From a checkpoint of a small image diffusion model: 9600 steps.
Rows from block 2 of a small image diffusion model, named by matrix and row number. Rows with one number belong to one neuron. Each number is 500 + 25 x the weight over its row's rms, rounded and kept within 0 to 999. All counts start at 0. Numbers have three digits each.
After each neuron's rows are labels from the 100 images, of 14848 (inputs lightly noised), where the neuron reaches its highest value: "patch colour" is the nearest of a few named colours to the mean colour under the peak. Only what is clearly more common there than usual is listed. The data: aerial photos of the United States (SatlasPretrain). In brackets: how many of the 100, against the usual share in percent.
# fc1: MLP up (model.blocks.2.mlp.fc1.weight, 512x128), inputs 0-127
# fc2: MLP down (model.blocks.2.mlp.fc2.weight, 128x512, transposed), outputs 0-127

fc1.350:499516496509484493482490499488504506507443497464471502524490499504516508487532499519515475500504495503527511506511500480477587493491489500499559488498494490503489501561504509508403501489515504494530511502514496529500516506500500559542493500493499522502500506482500490485512500500477501484497540522513473499500511537492501484511503498501523424501491506501525505444510492486630499494498
fc2.350:489514496486456499526524500521554499497499496494502503512539499574497497497489504507500515497498519495507523509516497484510481525501512480512559489530535477521501518466488515450477497498508492499490488520621499506507467501475511498489495503504495502528496498516444501491485454506498530512499506510527499614487506503498496499431484481508495491505473486497491498497493489502438495488516
patch colour: black (55 vs 1.3)

fc1.113:498496492483512524502504502500498504499503483488502500510508500503493485486507490487499506316479502515504522506492501516505492500500486500505502470485515500520497488499487502499532500502641482492510499506525505496524525501491504505503511486509506502506501499498502509479521522503508465492508514494497510489485505499497506505498494490510498493495501491480546497499502501494504535498410
fc2.113:500503499500497493471486503497502506524496503496505497497498513500499489486503483512455498547536518500497475503486511472480504487498512481432511499499481450504510541514396500502498521501579498493501478516501496497550507488500490494496495494500500501507492501510500645498509503517463488499502487502501493501591499483501528505523508509472500484518504499508503504492456504499499500494476
patch colour: white (68 vs 0.2); pink (27 vs 4)

fc1.231:501498528472509500482518498487482493505505508499487486493499464495505503536510498518498510491509514493500500482495520496501503501538510496499479499499494505500496499493514500500494488509502498501498523505491500469504487513498504502512503499504498491523496503503463514472492501497493493547504493502647509516503507505495503486501501529501505691485524502500486504474495500495499491529504
fc2.231:478490499501578545513503495484493467498506510491500501496489469507527543426496504518530522503465538520462497503510500482507490444513502500488501500501521489511500505498501517510493501507502557500498493531497502489494500499500497496484501501501502536492474496531554512477577491510535500496489517516513519502445494501526492462524521500477529624465548456499502500505498501498500522500495
patch colour: white (89 vs 0.2)

fc1.194:486438506494498508501488470507502487532487540492476487513503503491499536511534501500484595508491485492500507416512498545499624489502508513494505547468474499509499539496489510517470513486511501512510501509501519505472512492435507504505498490496539478549498520505512518506495515558501510515505505508506488515509516502497476508523497526458496525530540508499500500509476510518536507482499
fc2.194:489490503526498389509504487536499496512487495500499502477509578468497496493508542499542501500516463498532396503542502492516565499504501519488503529505466455485503453521487531506505499505500510498510502500506486499503500476497496494487499503506495497511493510500493484498503500526517504499488492509513495386513456502527519476501513507453514500508497511508482499499498505491528472501500
patch colour: grey (93 vs 56.1)

fc1.443:500497484504500502507504488477500489517505508507488476510525497445499493525551474519510489505514503503479513505477498503503466499532499521496502511500506478506542447521506513413505499580500491494503492488501501489506502505522496499515520498442486505494502503495495481501532629507516493486491472484495486500522495530458490496504513502500501585458513504478487486498512490500566543501501
fc2.443:489513534500507493499509500487501486501483499480510503454472512499505493507504500504491474499507494494484495491522515504472519494454510529503476470545496486561535501454500539503396481490495499532492514538523435539492501495499500495473478484499504494513588518480500498543514466495493463483494499490485495549469503483514516525494519463499495562521545504486491520504482495548518500473451
patch colour: pink (27 vs 4)

fc1.206:501505498518493508492503491516497534468503506502510497483502524423402499497484501502498424525477506499516488503502489500484490483504512556490502492472500497501512479546593477498505508499616488466501502495499509504510473502456523513501501515508552519491502513510500497520498493498527475504500502493498495511515516487493506511506495490485497458524486499496528464503501538491511506481561
fc2.206:506480499497499491484451530501505513504488521501498501476481537476496499520499498503520521549504500494492428524507492498579489472456499516499507537502506487568503462487544509509506515499624492500501500512504495485491496491502495502499507499536440501498496486491511479501501489489497521464516495507484487498425494499493497499507472478495501509502497500506503500520457509497508505516408
patch colour: brown (81 vs 36.3)

fc1.137:530486541519501497469499489493491482500498424514537499503507526521525516600464508504497516504502511493503484531517512500549500481501498504502530497493519518500509498583503450498542507485499497499472492495506507525481505510518499436495499510484501523505504510500491495483496498504495503490518539510502495471499508498510531496501497562538499380500507489492484489489534514533506481536499
fc2.137:491505512485510490507496492508466499504511521481509536482448477501463559495518531455520501485505488499499472500494499518500481509518493501496513517498505502507499492506502501503456499502498511495487470497500440500471476524464564482483506495501433499518505502466489517506504502559490479526500529500502493510424510477496472537507532504504564418444527500511505533448515452497512474538480
patch colour: black (88 vs 1.3)

fc1.199:493500504516509511528517495490508496510504512537500490544501512502528452505484521489487510500454537492498493519499494488501495539441502496506427503469481499504503513498497484502558503512514524502503520490509508494515498459502485495507495673483511486493504500480498488506506538506505507511500487463514494498502510522497508498500513519496470522506517501504500568485549493500537496508500
fc2.199:475489504483495519487501503514502489408460489494512458513501501487499501481545523506490487500502492514503513505510536496514491438507460500507504484500510501500518489495499477495497499466505444500487498454483489504510516492555401495516539524467495461396486546499510501460488434491475505490480480511503491500476531529520495486496483485503485490492506508510485502515500535530498503502508
patch colour: grey (98 vs 56.1)

fc1.487:502507505503490514496543489497478588465510501507522508450508503506497483504491510484504494499504476504530539485497504495515496500497491493485489491467518481496641516503489504514504455472493500495499506513506499441471499520512552500510504504483522504503392511501510496500498530492457500483508495489517499495502510458497509491503499537443461501530504513501500487503512512524503497491501
fc2.487:420491499491524488495401492485500496506498501571472498510497495505502516506508492501480504507501497493500487486481505498500508495507504506508511505497507478489510491523414499513498506486506500463484495512505493502505470586481487501533525498500499519507516500501495500497496491493378508512499485499498514513523495485417503515517501499490503502516521499506481510487512551503503439501500
patch colour: grey (97 vs 56.1)

fc1.159:505499456498504500504510501499511440502481491495501504548504526487500480521506490478495499501501472499506500503500503502496497494505498514498510516499521541508502497501437476514490519512500506497471502496537456507484435507505446476499500507504513496508496493500521495531489542498511531536497496501499476508503502474490496493501501640476475633495504523501486497502494501524492510506500
fc2.159:501507468545504516516504507499497498497541556476499502551470493503496459480500471489494528529491504552498496474500539485484524492470516509489504527503494439448491509506526513472504501512482487511533487491443454492500500506501492506477505500500483511500498501516493573485501501546534507495489533493495502501502520497624481501474495506494467531501490499465528498523493538498500523500442
patch colour: white (98 vs 0.2)

fc1.288:499519514499505444507494471496514489548493500528490504514512495492501496501495484525503496484503478501492496496499483457500504520489533507463506500494499505451521480520526476503500504495395484520492550500486530477503450495501499485492498504507516501496500505475498500536507503503519493502509485496498485535503514535488534505501540497402508502503497511488503390515546423486495528499522
fc2.288:506505505506499525501521506510509559492500510479506493537498514500472533504504514496503513430500497504495469500486491457512502507508514536476500498517510495489479505498499490529499503555409505505518512491490491442497559513491509494511471500500517469483504489502498499483502507501505504505528495494501491504500447499501493507504475500502492500512495489479522489477497457492507480492336
patch colour: pink (90 vs 4)

fc1.277:546485490490503487507472501485491496495499494493514500493495503501490510488563492512495507492530503505558506490502499512514507461502500496497460555485510535521530458495496502427495502550508500493473499518489510516508500505514518505476497504506494501500493494503498524511493566498513503503500543503498542520497499463507467505502430511448562635503505500543507499501506473497487499504492
fc2.277:500511536535498479504490495506506462502490426449483543515517477528502429501523510530500508523515528498534448505512430440490506495506520486511500500493517498552496499487496489491491518506467502500509500488509508500482499499492501530519479516505500495496454518458491577494530492508506485494532503524497509500496519491504501476488504496502514608514437499517494520498501516512463497510479
patch colour: white (99 vs 0.2)

fc1.238:523447514545575489500511484495513511486473500505505474498485500459497603480497499518500491500496500510497504501497477482500510492499457416502497501520495495511490532491483463471493478494491502503489491504522514503450497502495475505515513511501545497481497500491471507506519494501500504516506509508608487545547459492515510484498506491504482486526504503427526498520486481505541515521500
fc2.238:482511453493510495500472504490526500491498515504499501477503437468500458490503516507514502495460519502512510518505499494517533528426541513522520501522501501492522488468491511494508495500501458457489500502499512464500493478486483503504485493435494471499512489495500500493500517542478496497502461488516489494487471456492486500508503505500464505425361524499486497451504500499546484507502
patch colour: green (29 vs 2.1)

fc1.68:497502465575500500543503517475451500491501500495489504507505510495501502502518518499505503416489495509532524501490500497501516470536541503522500499540497500500508499496393504498496474534566506498499497518497496501498496496538491480473506474496505494501490499499484500525451506494504503513490537500508511479499501481505498520554503499488500555500501516506505527535503496501503500495378
fc2.68:498500499497501513503502489497474521493504491533486512501500464513507503507512485502504504580497473498508496500508506426490505502466500502502542536500486503514504490502420507508500558520560496499494500501498501448498519492497514499511514495506502471500482495501504562499574471503504494493504497500500504500499498499509502506497506588418497534514481533503496499498519502507494504477597
patch colour: white (95 vs 0.2)

fc1.86:476509513554497454501501451450498486576521513482492503499593525481506502505466498494493484502514504501526485459498500528516466499425544526497496491497500500492502500508529508501455507477468496510493488515501479542492486522497496503500468504500508513482493498494500496490451503508501497491477493499444505502513483508500492501505504494496577613499499500497537499499515501503497515496506
fc2.86:480559483502498522499508499528500488501497502492512507503434505498496515508601491514515503489491498488501489494498487489543521493502500513497495494498491526519496504488506501462480508501498500477476488542528551515488495502540445492452508491429529500499503495562480577507463489493509500500500508501525489499555494500506496541466475449490496576504500496540499481499510531494505469502493
patch colour: pink (61 vs 4)

fc1.271:501492505496505549439511533492534508498459499499478507450465491520500505501495496488490485523494495502493506470464477506499448497501516496518524504505489488504510498571495500515504501471509488488503504500527505493490509510504513501533486514501491494503548550510502507494498490499500490504496495512666501501486499471498499496440505503497541503453495504497532498505507491462475515506543
fc2.271:497499501502512508521489477476495494510501510492472401530496503505503505507508505495473497510428499549485479480489568494498504494503491507499460447511509474491496507497482473483517568465506501481491490430493482494492487471479524502479500498505500477538501499504482419518503501555509496478530492526523498504500490500513496522504508500507584500499505506488501537500464524494500488509442
patch colour: green (36 vs 2.1)

fc1.423:501509479486500499461493502516501568500504477482512534564468495497500498504490503496504494505505502449513511481500505519483495489501444506494503491439484491502500500501489490500496500546481502534513620495460553495471490509530481493517502519504517514516499494547500500466500521498498491502501501499524501497487490399495502498500489490467540490494545494500512503531476469523483495560501
fc2.423:498507477510509484470479441521503500485521509499502517538492482464486486505513497488501547493527494516527498474549483501506507447504419481507502533499500486545503517481525508485524505497490481498500502484499496519503505439504500501502505550501526500506531445507508506501519503493489505485468473504631485485530560506503503475492511504506521493500498479502519425500507495507517501490475
patch colour: green (33 vs 2.1)

fc1.457:501500502504490494507496485499511495485489480501505543500541454500475500491486512482489506505454551425511500464497497494511496550543495492504508506499482500497512494500496498513486505497334501486517504499479444498499498534498527496525514469494501511474505496519483453463493501510496496511510500425499500529510505496475468480530492500499529480513504502480537489492503507493497501498504
fc2.457:515503489506506498617501500499500469485498507493528488435495500506491502499500471488507494431505525498482494500504531491494432492501502455513510490501503488502504501487493506467488481490402509521490532506502475528443499508493466500512547512515479516497511501505502511486516481507422527581504489502493481488483503475505504529500473514496490507498548493503502521500508514494497496517500
patch colour: pink (35 vs 4)

fc1.392:492476503515503479511538494494500508464492468472491499510499525506500538515473504517500496346517500489495567491521508517507498479509554525513500499421497513494507476495526495555504494500494472528521513521492495497503492485533500487503518500499501497444504501491491510485498500507492503505516571522450518495504498516497489492484469491441502496484487536527493504501496521483508510500499
fc2.392:494489499506496535500497495556520508488497499515394502459506508489489507519503495490496499506498488505520606500507503517563503453500503505502495445505491498499477500483491499490488587493454525489456496497503511493545498508511507500502548503505497491462498493501522573496523501494511506516520516500508506501507491503536437464490499506491491496497484491522498518515466512501500500511457
patch colour: pink (51 vs 4)

fc1.412:504497519450502487485501497511500515439523508499540481502491492458517513512553508469500550500497515494503513491505502484502444495493504508502460502522479502525498505574516542469500506501496491525505499475505500510490504543516491514504512382519422509483504502500489511532503519502505514504488511526498516501531520503497467500503496476490502500489521498528481419428489504493489484487501
fc2.412:489616512481498493522502463508484498478494535436507506510502510497494501483490504485488504496503501500532460500510498503486506500515503486504565482464501535505501512550543504497495504484498499520500508494467522508489498497507504495459500496558529482500519486489471500499486485496518493493498502613494472496509498505522495488454463503500487488518534501509410499499516455506520505491501
patch colour: grey (85 vs 56.1)

fc1.24:414469518503489500495474474519490495482504500516492527502585466500501498515461499539507495496530499448490505507514510498457463505528509501505496496486499497501500513511477539485480455494452496507503500483544487460495503570501490494499499505496504498499500517492501506491507464528489505514484501512496518499477497494438478514497509501496489388500498498492449525493497433460511492497499
fc2.24:500499523491500501497495486500536499513497506494496501513510508500511504504503497497480482493459632481486500514500523547503489458495470476534633498512474494502501501502506496504513503494498502504463505488496501414481512521512482448497492487481494489506495512477509498515494517500505503494496563494497546472470492507475500489493498499499519499502501497510505506502512432516491519500478
patch colour: green (39 vs 2.1)

fc1.28:497498496499520498496478504481539493494492504464520507458509516498523525501500498493520490502531496471499497505483589488511498499499531500495501507472515509537512476508485476499482515477502488510434497491450495488486500499482516500486483516500517457456498498470383482492505489491505488501498509487491549485505478527501498415461545562550508489509470490521506500477495486459475489513499
fc2.28:501506517468496513496471480507477599496485508494517505517499500510488500498508512492479492506517484517493504501500510502514581516491492489500523501512534504477491502498493500496487492462499502523501507500507500444505511500498491522497510499502530490520489487491505482413535483492500501527481492499514503490479549385502509533491509477508504502511426503468492469532464537496491574499504
patch colour: brown (77 vs 36.3)

fc1.53:504486546503498460516500454499496500527500515524501479500509501522500502456508494503491514506504519521493499503554494474496381516494531500508496517493522498497511495489456506456495496512485508495486540533478508460461482492484474554499513532509487503507442507488450504511500585493491511499498482459497506513500501508431489468487511486461518499478442503495492494501543489499505502504521
fc2.53:491518484524485491518522514503498501458507493489441407497501534501504508478501575494492500500520470471500475503488493404493460499473501522501500486495500485535511535494506496506462500568493485521501502500509500491491461540465495537501499504502488501500505463520508547531512502508503494493522497511506489497497502430504471499518504482493496489479491495495500466477573496471556502494490
patch colour: pink (43 vs 4)

fc1.433:530521501485502492467496510501522501498496504515488500505517521528473493459461487491452490499497505506499496471499519494549486510477433508501513497504504546484525524496495492509513472494503502494527501508496499527500490508400627499497491530495490524499535490507504529511498543440494493496515510501501499552480500448472497507504498493505490487495558501483502481530502471514501500446499
fc2.433:494490501500537507504488513499536539492494503509478501500492497500493520483499513503508499496484496509506511517386443491679520499497504510507513439510507500501496512504486494501489500502495503482500482484475513517481503556505485512514502505496491515525502500513504516490468497510495499499458501500499492520501465505498493512497498516525498505494483500494499542514509528482541496482495
patch colour: grey (87 vs 56.1)

fc1.399:482474557489613487496442468536498513488487461501499496495491496486491504484520496498473486497493467505422493497473556496492489509499497456501529495483461466498494485503501534497501499388528498502499508502501479419493495522502501496502506490499503439493473491495485525504502497482504505465501504491514488500496478511470501504501487501508494498491483505500495522510527506527534490496502
fc2.399:572491489538510506483500487486545490500504470502503512499514496496506426427501520486505481506486498499498499488497544518502489491501493504526497481479503498532499433497505519492537511476500506496503489435524500504495519482500540500501532502492504512504501515502483499490507508484502483484482418505501502506490499487480492503558498487501509499393498481417441501502500526504497502503494
patch colour: brown (81 vs 36.3)

fc1.100:539365499535438491502498492502554493513501496477524495492592523510499497522500514501511502501487508511501482499509505497519499484496484505496471548420450496514505497499582515489502471509534477550506467514497497484535498492496470501509497495498515482509501502500496506478499490497497501482500482500491496512461515517519504447486488495500497494495531498488480503493490516502530503507500
fc2.100:576491506569547502518508524495498509509501495534505483507503487491498505501505474502495493495517506566499513524483508500495507534498516489505497498481589493548495489477501482512486465412505506478504478495509486473504495526500538473494510489558497490522516501511502473498473507537539500501481507514368503513506508495495488498489503502505492490502509482491501525512489496508497525488491
patch colour: grey (90 vs 56.1)

fc1.173:481558493494512490502491478493476500498491425503506503501502546526447500509497508494497498368499497485505504499448505499498508499501504500510472464540507506546497492498492500523496473508488518507501463499472574503500510498497590498512515466509498525502515498500510521523507498500477510509499479495495508504486501504500492495520496590500497513513503513496502498564507488498501500520487
fc2.173:507486513499505493577481501484509489506487498513499506487514491508529518520505566546510552494466495516495505496499516511503482510466498499530548497498499529499472503504487498501491572465488509522442517487507504500503503514500512564500522522490505510501481472508493556498501476498479492511521508428523526555611519502499498493511524488498489494496440500513499495488484454511500500499501
patch colour: pink (64 vs 4)

fc1.37:496504458490502497507453510484512490493516500527497476496494501509485494491503505519501492536502525521507509517502494495501485487523498541474478495477501505500508510492505496512525484483504500506500461567492505512500493500564500509498554513504508500459498482497489492528479489522501510510475506501672514503488493398513504513516496498508498485507492494496500494492525458510528513478508
fc2.37:511499504494438515396478503489499493488510548500492541510497498491530500483500566500497501501499516497505516501494434501502474507498502509416517501500500481504508496500492516498473617484493486499492535490486499500500501511505515492506490506514479528420504502498502475504500498485500504498496494509510554492510424471499490490509510500501508499482499501505493502509504501487499508517444
patch colour: green (62 vs 2.1)

fc1.44:512518491499496496503492501523498502493494505532500507460514448491510489478519504491495511655549503513507515495507505503495519510479508476499495519502495518502495491493459481498506444501492485500500502547476488503522503512493499501501493501497494507498503505500491514497413458515502534512447495499494517501493484506502497492494497491518496499500483596521500471518540496501490508509431
fc2.44:496509516503464486507503505545524504493501508586518481490486501417491486489478526510505455462505488498431555488496517512482499500482497515478505505491514496507509450510465505499501614493499485522498509485511495491453495495505518501509494536501501501503523515506527507507504498498496512495500504489527503508549485505540496500400523500550502500500512492504509501503513512469498499516525
patch colour: brown (62 vs 36.3); black (35 vs 1.3)

fc1.197:510502493506500504475499500526498503554522494490523464523485492504507432490519517491488501589443499438514489584500526472492553490497500482507502503500511504490542479502496501494505484503517455474487502506500491488481436497531496503496451509489516511513494493497501395487496514498481480497486445550494487498508500511490514473456480515487504508512507495505472505502522480484522502515499
fc2.197:494507494557488525495473501522502572483499517488487507501503635496484505549433498514472498500499485498488512495494493492497445522512498500514513499506529514504494500502491500520562513500504498531494463491485506452494528492450514502510501463492500501499556507504497503500500501571474476503487468489503521497460523508499447502499487497450512500485488485486509522495513487476505485500490
patch colour: brown (77 vs 36.3)

fc1.346:441516519500505481497572534465499512502497495500517500495533628490498543511506487510487473492487488511493495500554497496493498497507468484531499496493484507503510497494458500508501498497500496484462501496512523503500512496529498448501610514503491433572499491499504521493500498506520566499492503489500484500507511489503510465522496510506498512519502516524486520501500505505504494508506
fc2.346:499502547517500507531498499576499519474514505579490499490497486508494500475484502496500511503482478480524494496532502494422492494531511639500487497499499481498486496498507511495505493470498510538494500496529494500482470465497504512524502509501516503498488579506488500531500493512497506480506500526494475488541525500499531562503496528500503499477506533510466501547488524500497490527508
patch colour: pink (29 vs 4)

fc1.149:495489501483484484488487495524508501487531493504530518499503503460532439504500494501499491495483503518504489500463514458498487502514499500513529500476447490501536529502606541504501526496423506497541502462491498481500500489543501512499501503506499498593419497502535489507517504503523493507492495540512484497506493521505500492516503499436515456500539457512491538510513509481512500507503
fc2.149:485495505493475507485486499510494504500498553500499486509454488528503531515454500503502496485501509508500493546408502500495462499488521501505496504483461522494507514492515491502517524507494419495494576508498510505495485500511535521445495484504485508470504501502461566506501505500485493489471500501502490501499464495501508504614532506503498495474502493493534482483545477526520499502438
patch colour: grey (96 vs 56.1)

fc1.186:495507519457508502498510484505491484501499512511506372481509519494510524493516501505493496500498597509466498543497511506502491501500500505523513518488523502513495495539499491515496526531436483498480502502501491482513507503501488501506501492508504554497505500502489512497498493481486474494497355506503496493482473501513426503501500501503501486493495510492507502483508503476479492499501
fc2.186:491490533442455493495487534507502494508499406501474488501509484484499496480509505453516501494487521472497505498510500503480523495499494534489493494507503468469560504500503512491511479563474497509501497483587506497498529493514504494497489522414483513500496475516501471499504502497505494487501497508500384485500506501543503508520520494547539502501501508511503497507474472527527493511496
patch colour: pink (34 vs 4)

fc1.409:501519522499510493579470516491501468462499494449503640497509465501503486507489491499494503496487489517509502491496504503495544500556500502491447495476502507501504456496494496487494516505509500500497473523451435478479469496501497500458507477497513548510501507483506501508502494486506520525488531497528500496494497499487484520495477496488500450500511513494405508495502487498480489518502
fc2.409:519502492494513484519510530511505429509492497483533524523508553495505495493516481488526518523575501447502501466501489480506520507500510492449499479490476516526502460502501532497487516494490495500519496513500541506475502509498513460512494510449561504497567509533499494540500518529546521474492507500493609498486495424493523514483523494484542482505500502519503496493506500505517498499495
patch colour: green (36 vs 2.1)

fc1.267:492494504477485503501506497530510517537467484513490509484504508570549523508506495477505516531499422476500489493521494495536476506500506521500432473484525504509503539477497514501512490500498504481546567478558503501490501507548528504530510499502478530506500556452559484527503496500510567513499504522498459507490492503499499467488484516588475502478468490485494476498500502506497495503504
fc2.267:497503499506492493490499494500518493476520500595503501490502500503505504492492509510539490501524498574501518493498540452493509498492502468464506489505503491499499504512503512504501512497503511473504480513462475479497495404408499504512581503503500492495495501501489497532568495491525509490499490553470506463498497493502437493498498500490489506494546496533495500445521494495532477481502
patch colour: brown (92 vs 36.3)

fc1.357:487518488497512520500498502506499489502502502472501512490509531490500464504365499472501504408521539483500496496504481419498503488489491495481532424471502493529504508514501512474506502497461493502496514485526506500490498496541554507503458498493516486500499513493488525497490501503492484507467493524502514494417515496493456476489505490444488500519523503493506506498493498482519502496500
fc2.357:494540501477500497506508526444507475510541488476476496469499398498504456484504479503502486472462497496505500509496494495503494502502523506499501494507477493474503498494472484523503553530409512484499511455515507492502506501505488504497487432498499470500499509500491506513518473509481529458452492494530531508562526504502524527519500506476483489495499506544501490515507561506478522495422
patch colour: pink (67 vs 4)

fc1.133:496433500485500497497583448498505522486511481508503465489519490501490488484499525497500417502519563500468500513466498499544466477505502500503490512451508559498500499519508502510480493499505484515532497452521497495490501508495524519498488500500484497505497519514490524508499494504471524508493449507507497516470498464512502529519493500585515492508504492484509499467486506611499504496492
fc2.133:490466561498515551491454483496539467500497500496502484496466503543507602515526510500515499492494492475497464505503488498498500541501487488499463476557514497546498460524501509512501497504492496506506641491501491491507514496470497501520548522505509486497495512493501505502500500478476471514503496547481498524436497489503504507493495503505469500475506506486495528495487494505494492500496
patch colour: brown (76 vs 36.3)

fc1.475:496505485488500516501480506564530498510503465500483506505500512506516502500495482491483497520501515534523506499493485570502480501522493494499500498501520499497491513504597507510503463521548487500500495493484515486519510517502502492494483500513493534486495509496542491477506505502500476491499491503539495506440527496494387512478495498493498563497503502483501380504553495489489497502504
fc2.475:503501488490517493511483496501501498482502480499492447491509501492488505501516504507503498526496500484503499499488489463494502489500495500520488494518499509513515513512495512497505543501525500516502494503490524494496500480496498502459497494511522520508545457502509505511525502500506497505495505518495495464492494511498493526498503506507500523499499497484527500491507506503500505510268
patch colour: brown (69 vs 36.3)

fc1.467:501511500499503499523501501506493512500483485478502516479503488481503543504501496500502492500501521499499499498514505633504498373492497483478492542497482486509520512497488501501487499502506525477469499508502506459511495610486498497556494489508500492498503488500500515515416477498498499497504500505515497527529510506481501510501511509447499504493498536504507503500465500507503491509502
fc2.467:503506493473501521494497398505504498487498541500483505502499552505507489504498501500488513503522508492498512510507497504453510534352496482474501489489463486491503472483508500489500501485500513506495475502441482511499531483502498512507446495498491521498447503505505495516514494501500501523491487570515501493495532494500488484513498517502502508508495505498479480545507585466504498500499
patch colour: brown (66 vs 36.3)

fc1.341:503470481500500486534460500512502502502512463489505491493464500482481506452506497497504502334503489473500510499500500464463480559502509495504460529497505497503492548501509498509510471506497494513501504506520510535464499516503531508526509498489534512522490519464485499492500488531460496508506512427496532478499500459507500493488487512501497490527510537522521507491544498531489523503484
fc2.341:519512483444511502500500474496540511507512495486499492458522500497484516512498499490500498502472465534489546551456503462446499505504499492509464483507481533497497514500459490513508565507484491501488508508507508438507485497510492501514489503502502432493466527522492575501488499541507491502505502494502496470538502501548495481573511504497499520481497456503534497502468457425504481511452
patch colour: pink (64 vs 4); white (27 vs 0.2)

fc1.99:486487503497487484456493527601500518499500506501492517422498481465512496495505504487526524511519472500506448485519502510500497484488510505476521502497499500479508500516508481503494410504500482500519545493501549526502490514529492513508478494499535497464501496497489497522498499506509502504499498531645470486470497500494491500511502543496508487505501505511499487523501461485498506498528
fc2.99:500529523557507477509510484503494482528499500499498501518504492500488491499580479487495507523493508501513518536349497519508496494443505497517515512499457503501478507501501517506496584501500490492496507498493499544503494503593498513499497503503501516531557506503499503505522490492484499492492494531517497502502499499495497478494503497500493502500495509505505483505488508522498496500421
patch colour: green (45 vs 2.1)

fc1.94:497485523500511502499527508510501506500502497547495509514488494500500499486473503501495500456495501507496447493509502503489497487498509500481496498498498493524487501508500494504507500440508507490512497500498505500571514501500484480475487510530501491500509499504499500502520428495486503509508527500506487494545500496489511525509511507491500711520497491499503517503495513495503494498493
fc2.94:511487497496505505496520499507505509485499499488500486480491490501502566504497515486503520563515493501458500504518455479502512515500500499505508502479499502503503498495495524499446529478571494504456482474503503507532519590485501441500462505502499505502497508472486585498539496498502494503474515516510498509495501492488531481535515503492499615501531499495502501500501493488510496498579
patch colour: white (59 vs 0.2); pink (31 vs 4)

fc1.503:490528527506506546502503511518468516497488488498488509453508552499521507510498540501500480492499500460481513504523500502492501495500490498512496502500538508501500507500528506496504497577432519576508492495478497486500506458516500486498477503512501520494504508498495500493504551490502509455475495502503483436535427449623467506505495498498510495484500516504489498474503492487546507522499
fc2.503:499498490501516502534526522497494520514500502486491526488431490445497483501583519505497443506460461501485511481479531500504507462498523503522494480539578498538499494499494502510499501508471550497501517495469496526477433503496418499491483467449492521500496501522461516538501490507509503508507453500495516502480459532495543494453502506472519486493502494501459503502474492495492490500510
patch colour: pink (38 vs 4)

fc1.72:497468459540532511498508501510493519534609507499495548509484502508503500524483493508503498500507476472502500522504501534496519489498447498506494454503498498511513504507470500495501489541483495502505492523427485509503504476482501489493516510494492509497486489501497541343498505500526497457497499501495511530501514500499528506502492501497496504483482511545501496500545491500515500526502
fc2.72:479495499492494520489515592512483513487510497500479498503504495470481495539506512529509506503506500489495482482497503492490500510561472513509488486572491528478498529495499448560504507459501527497506501512501514500486477498508507502495499501500465554497562506467481480515520589478489551503520520494509474504502502503509487503499466495500519501611531500535495477499497514514504492520487
patch colour: brown (61 vs 36.3)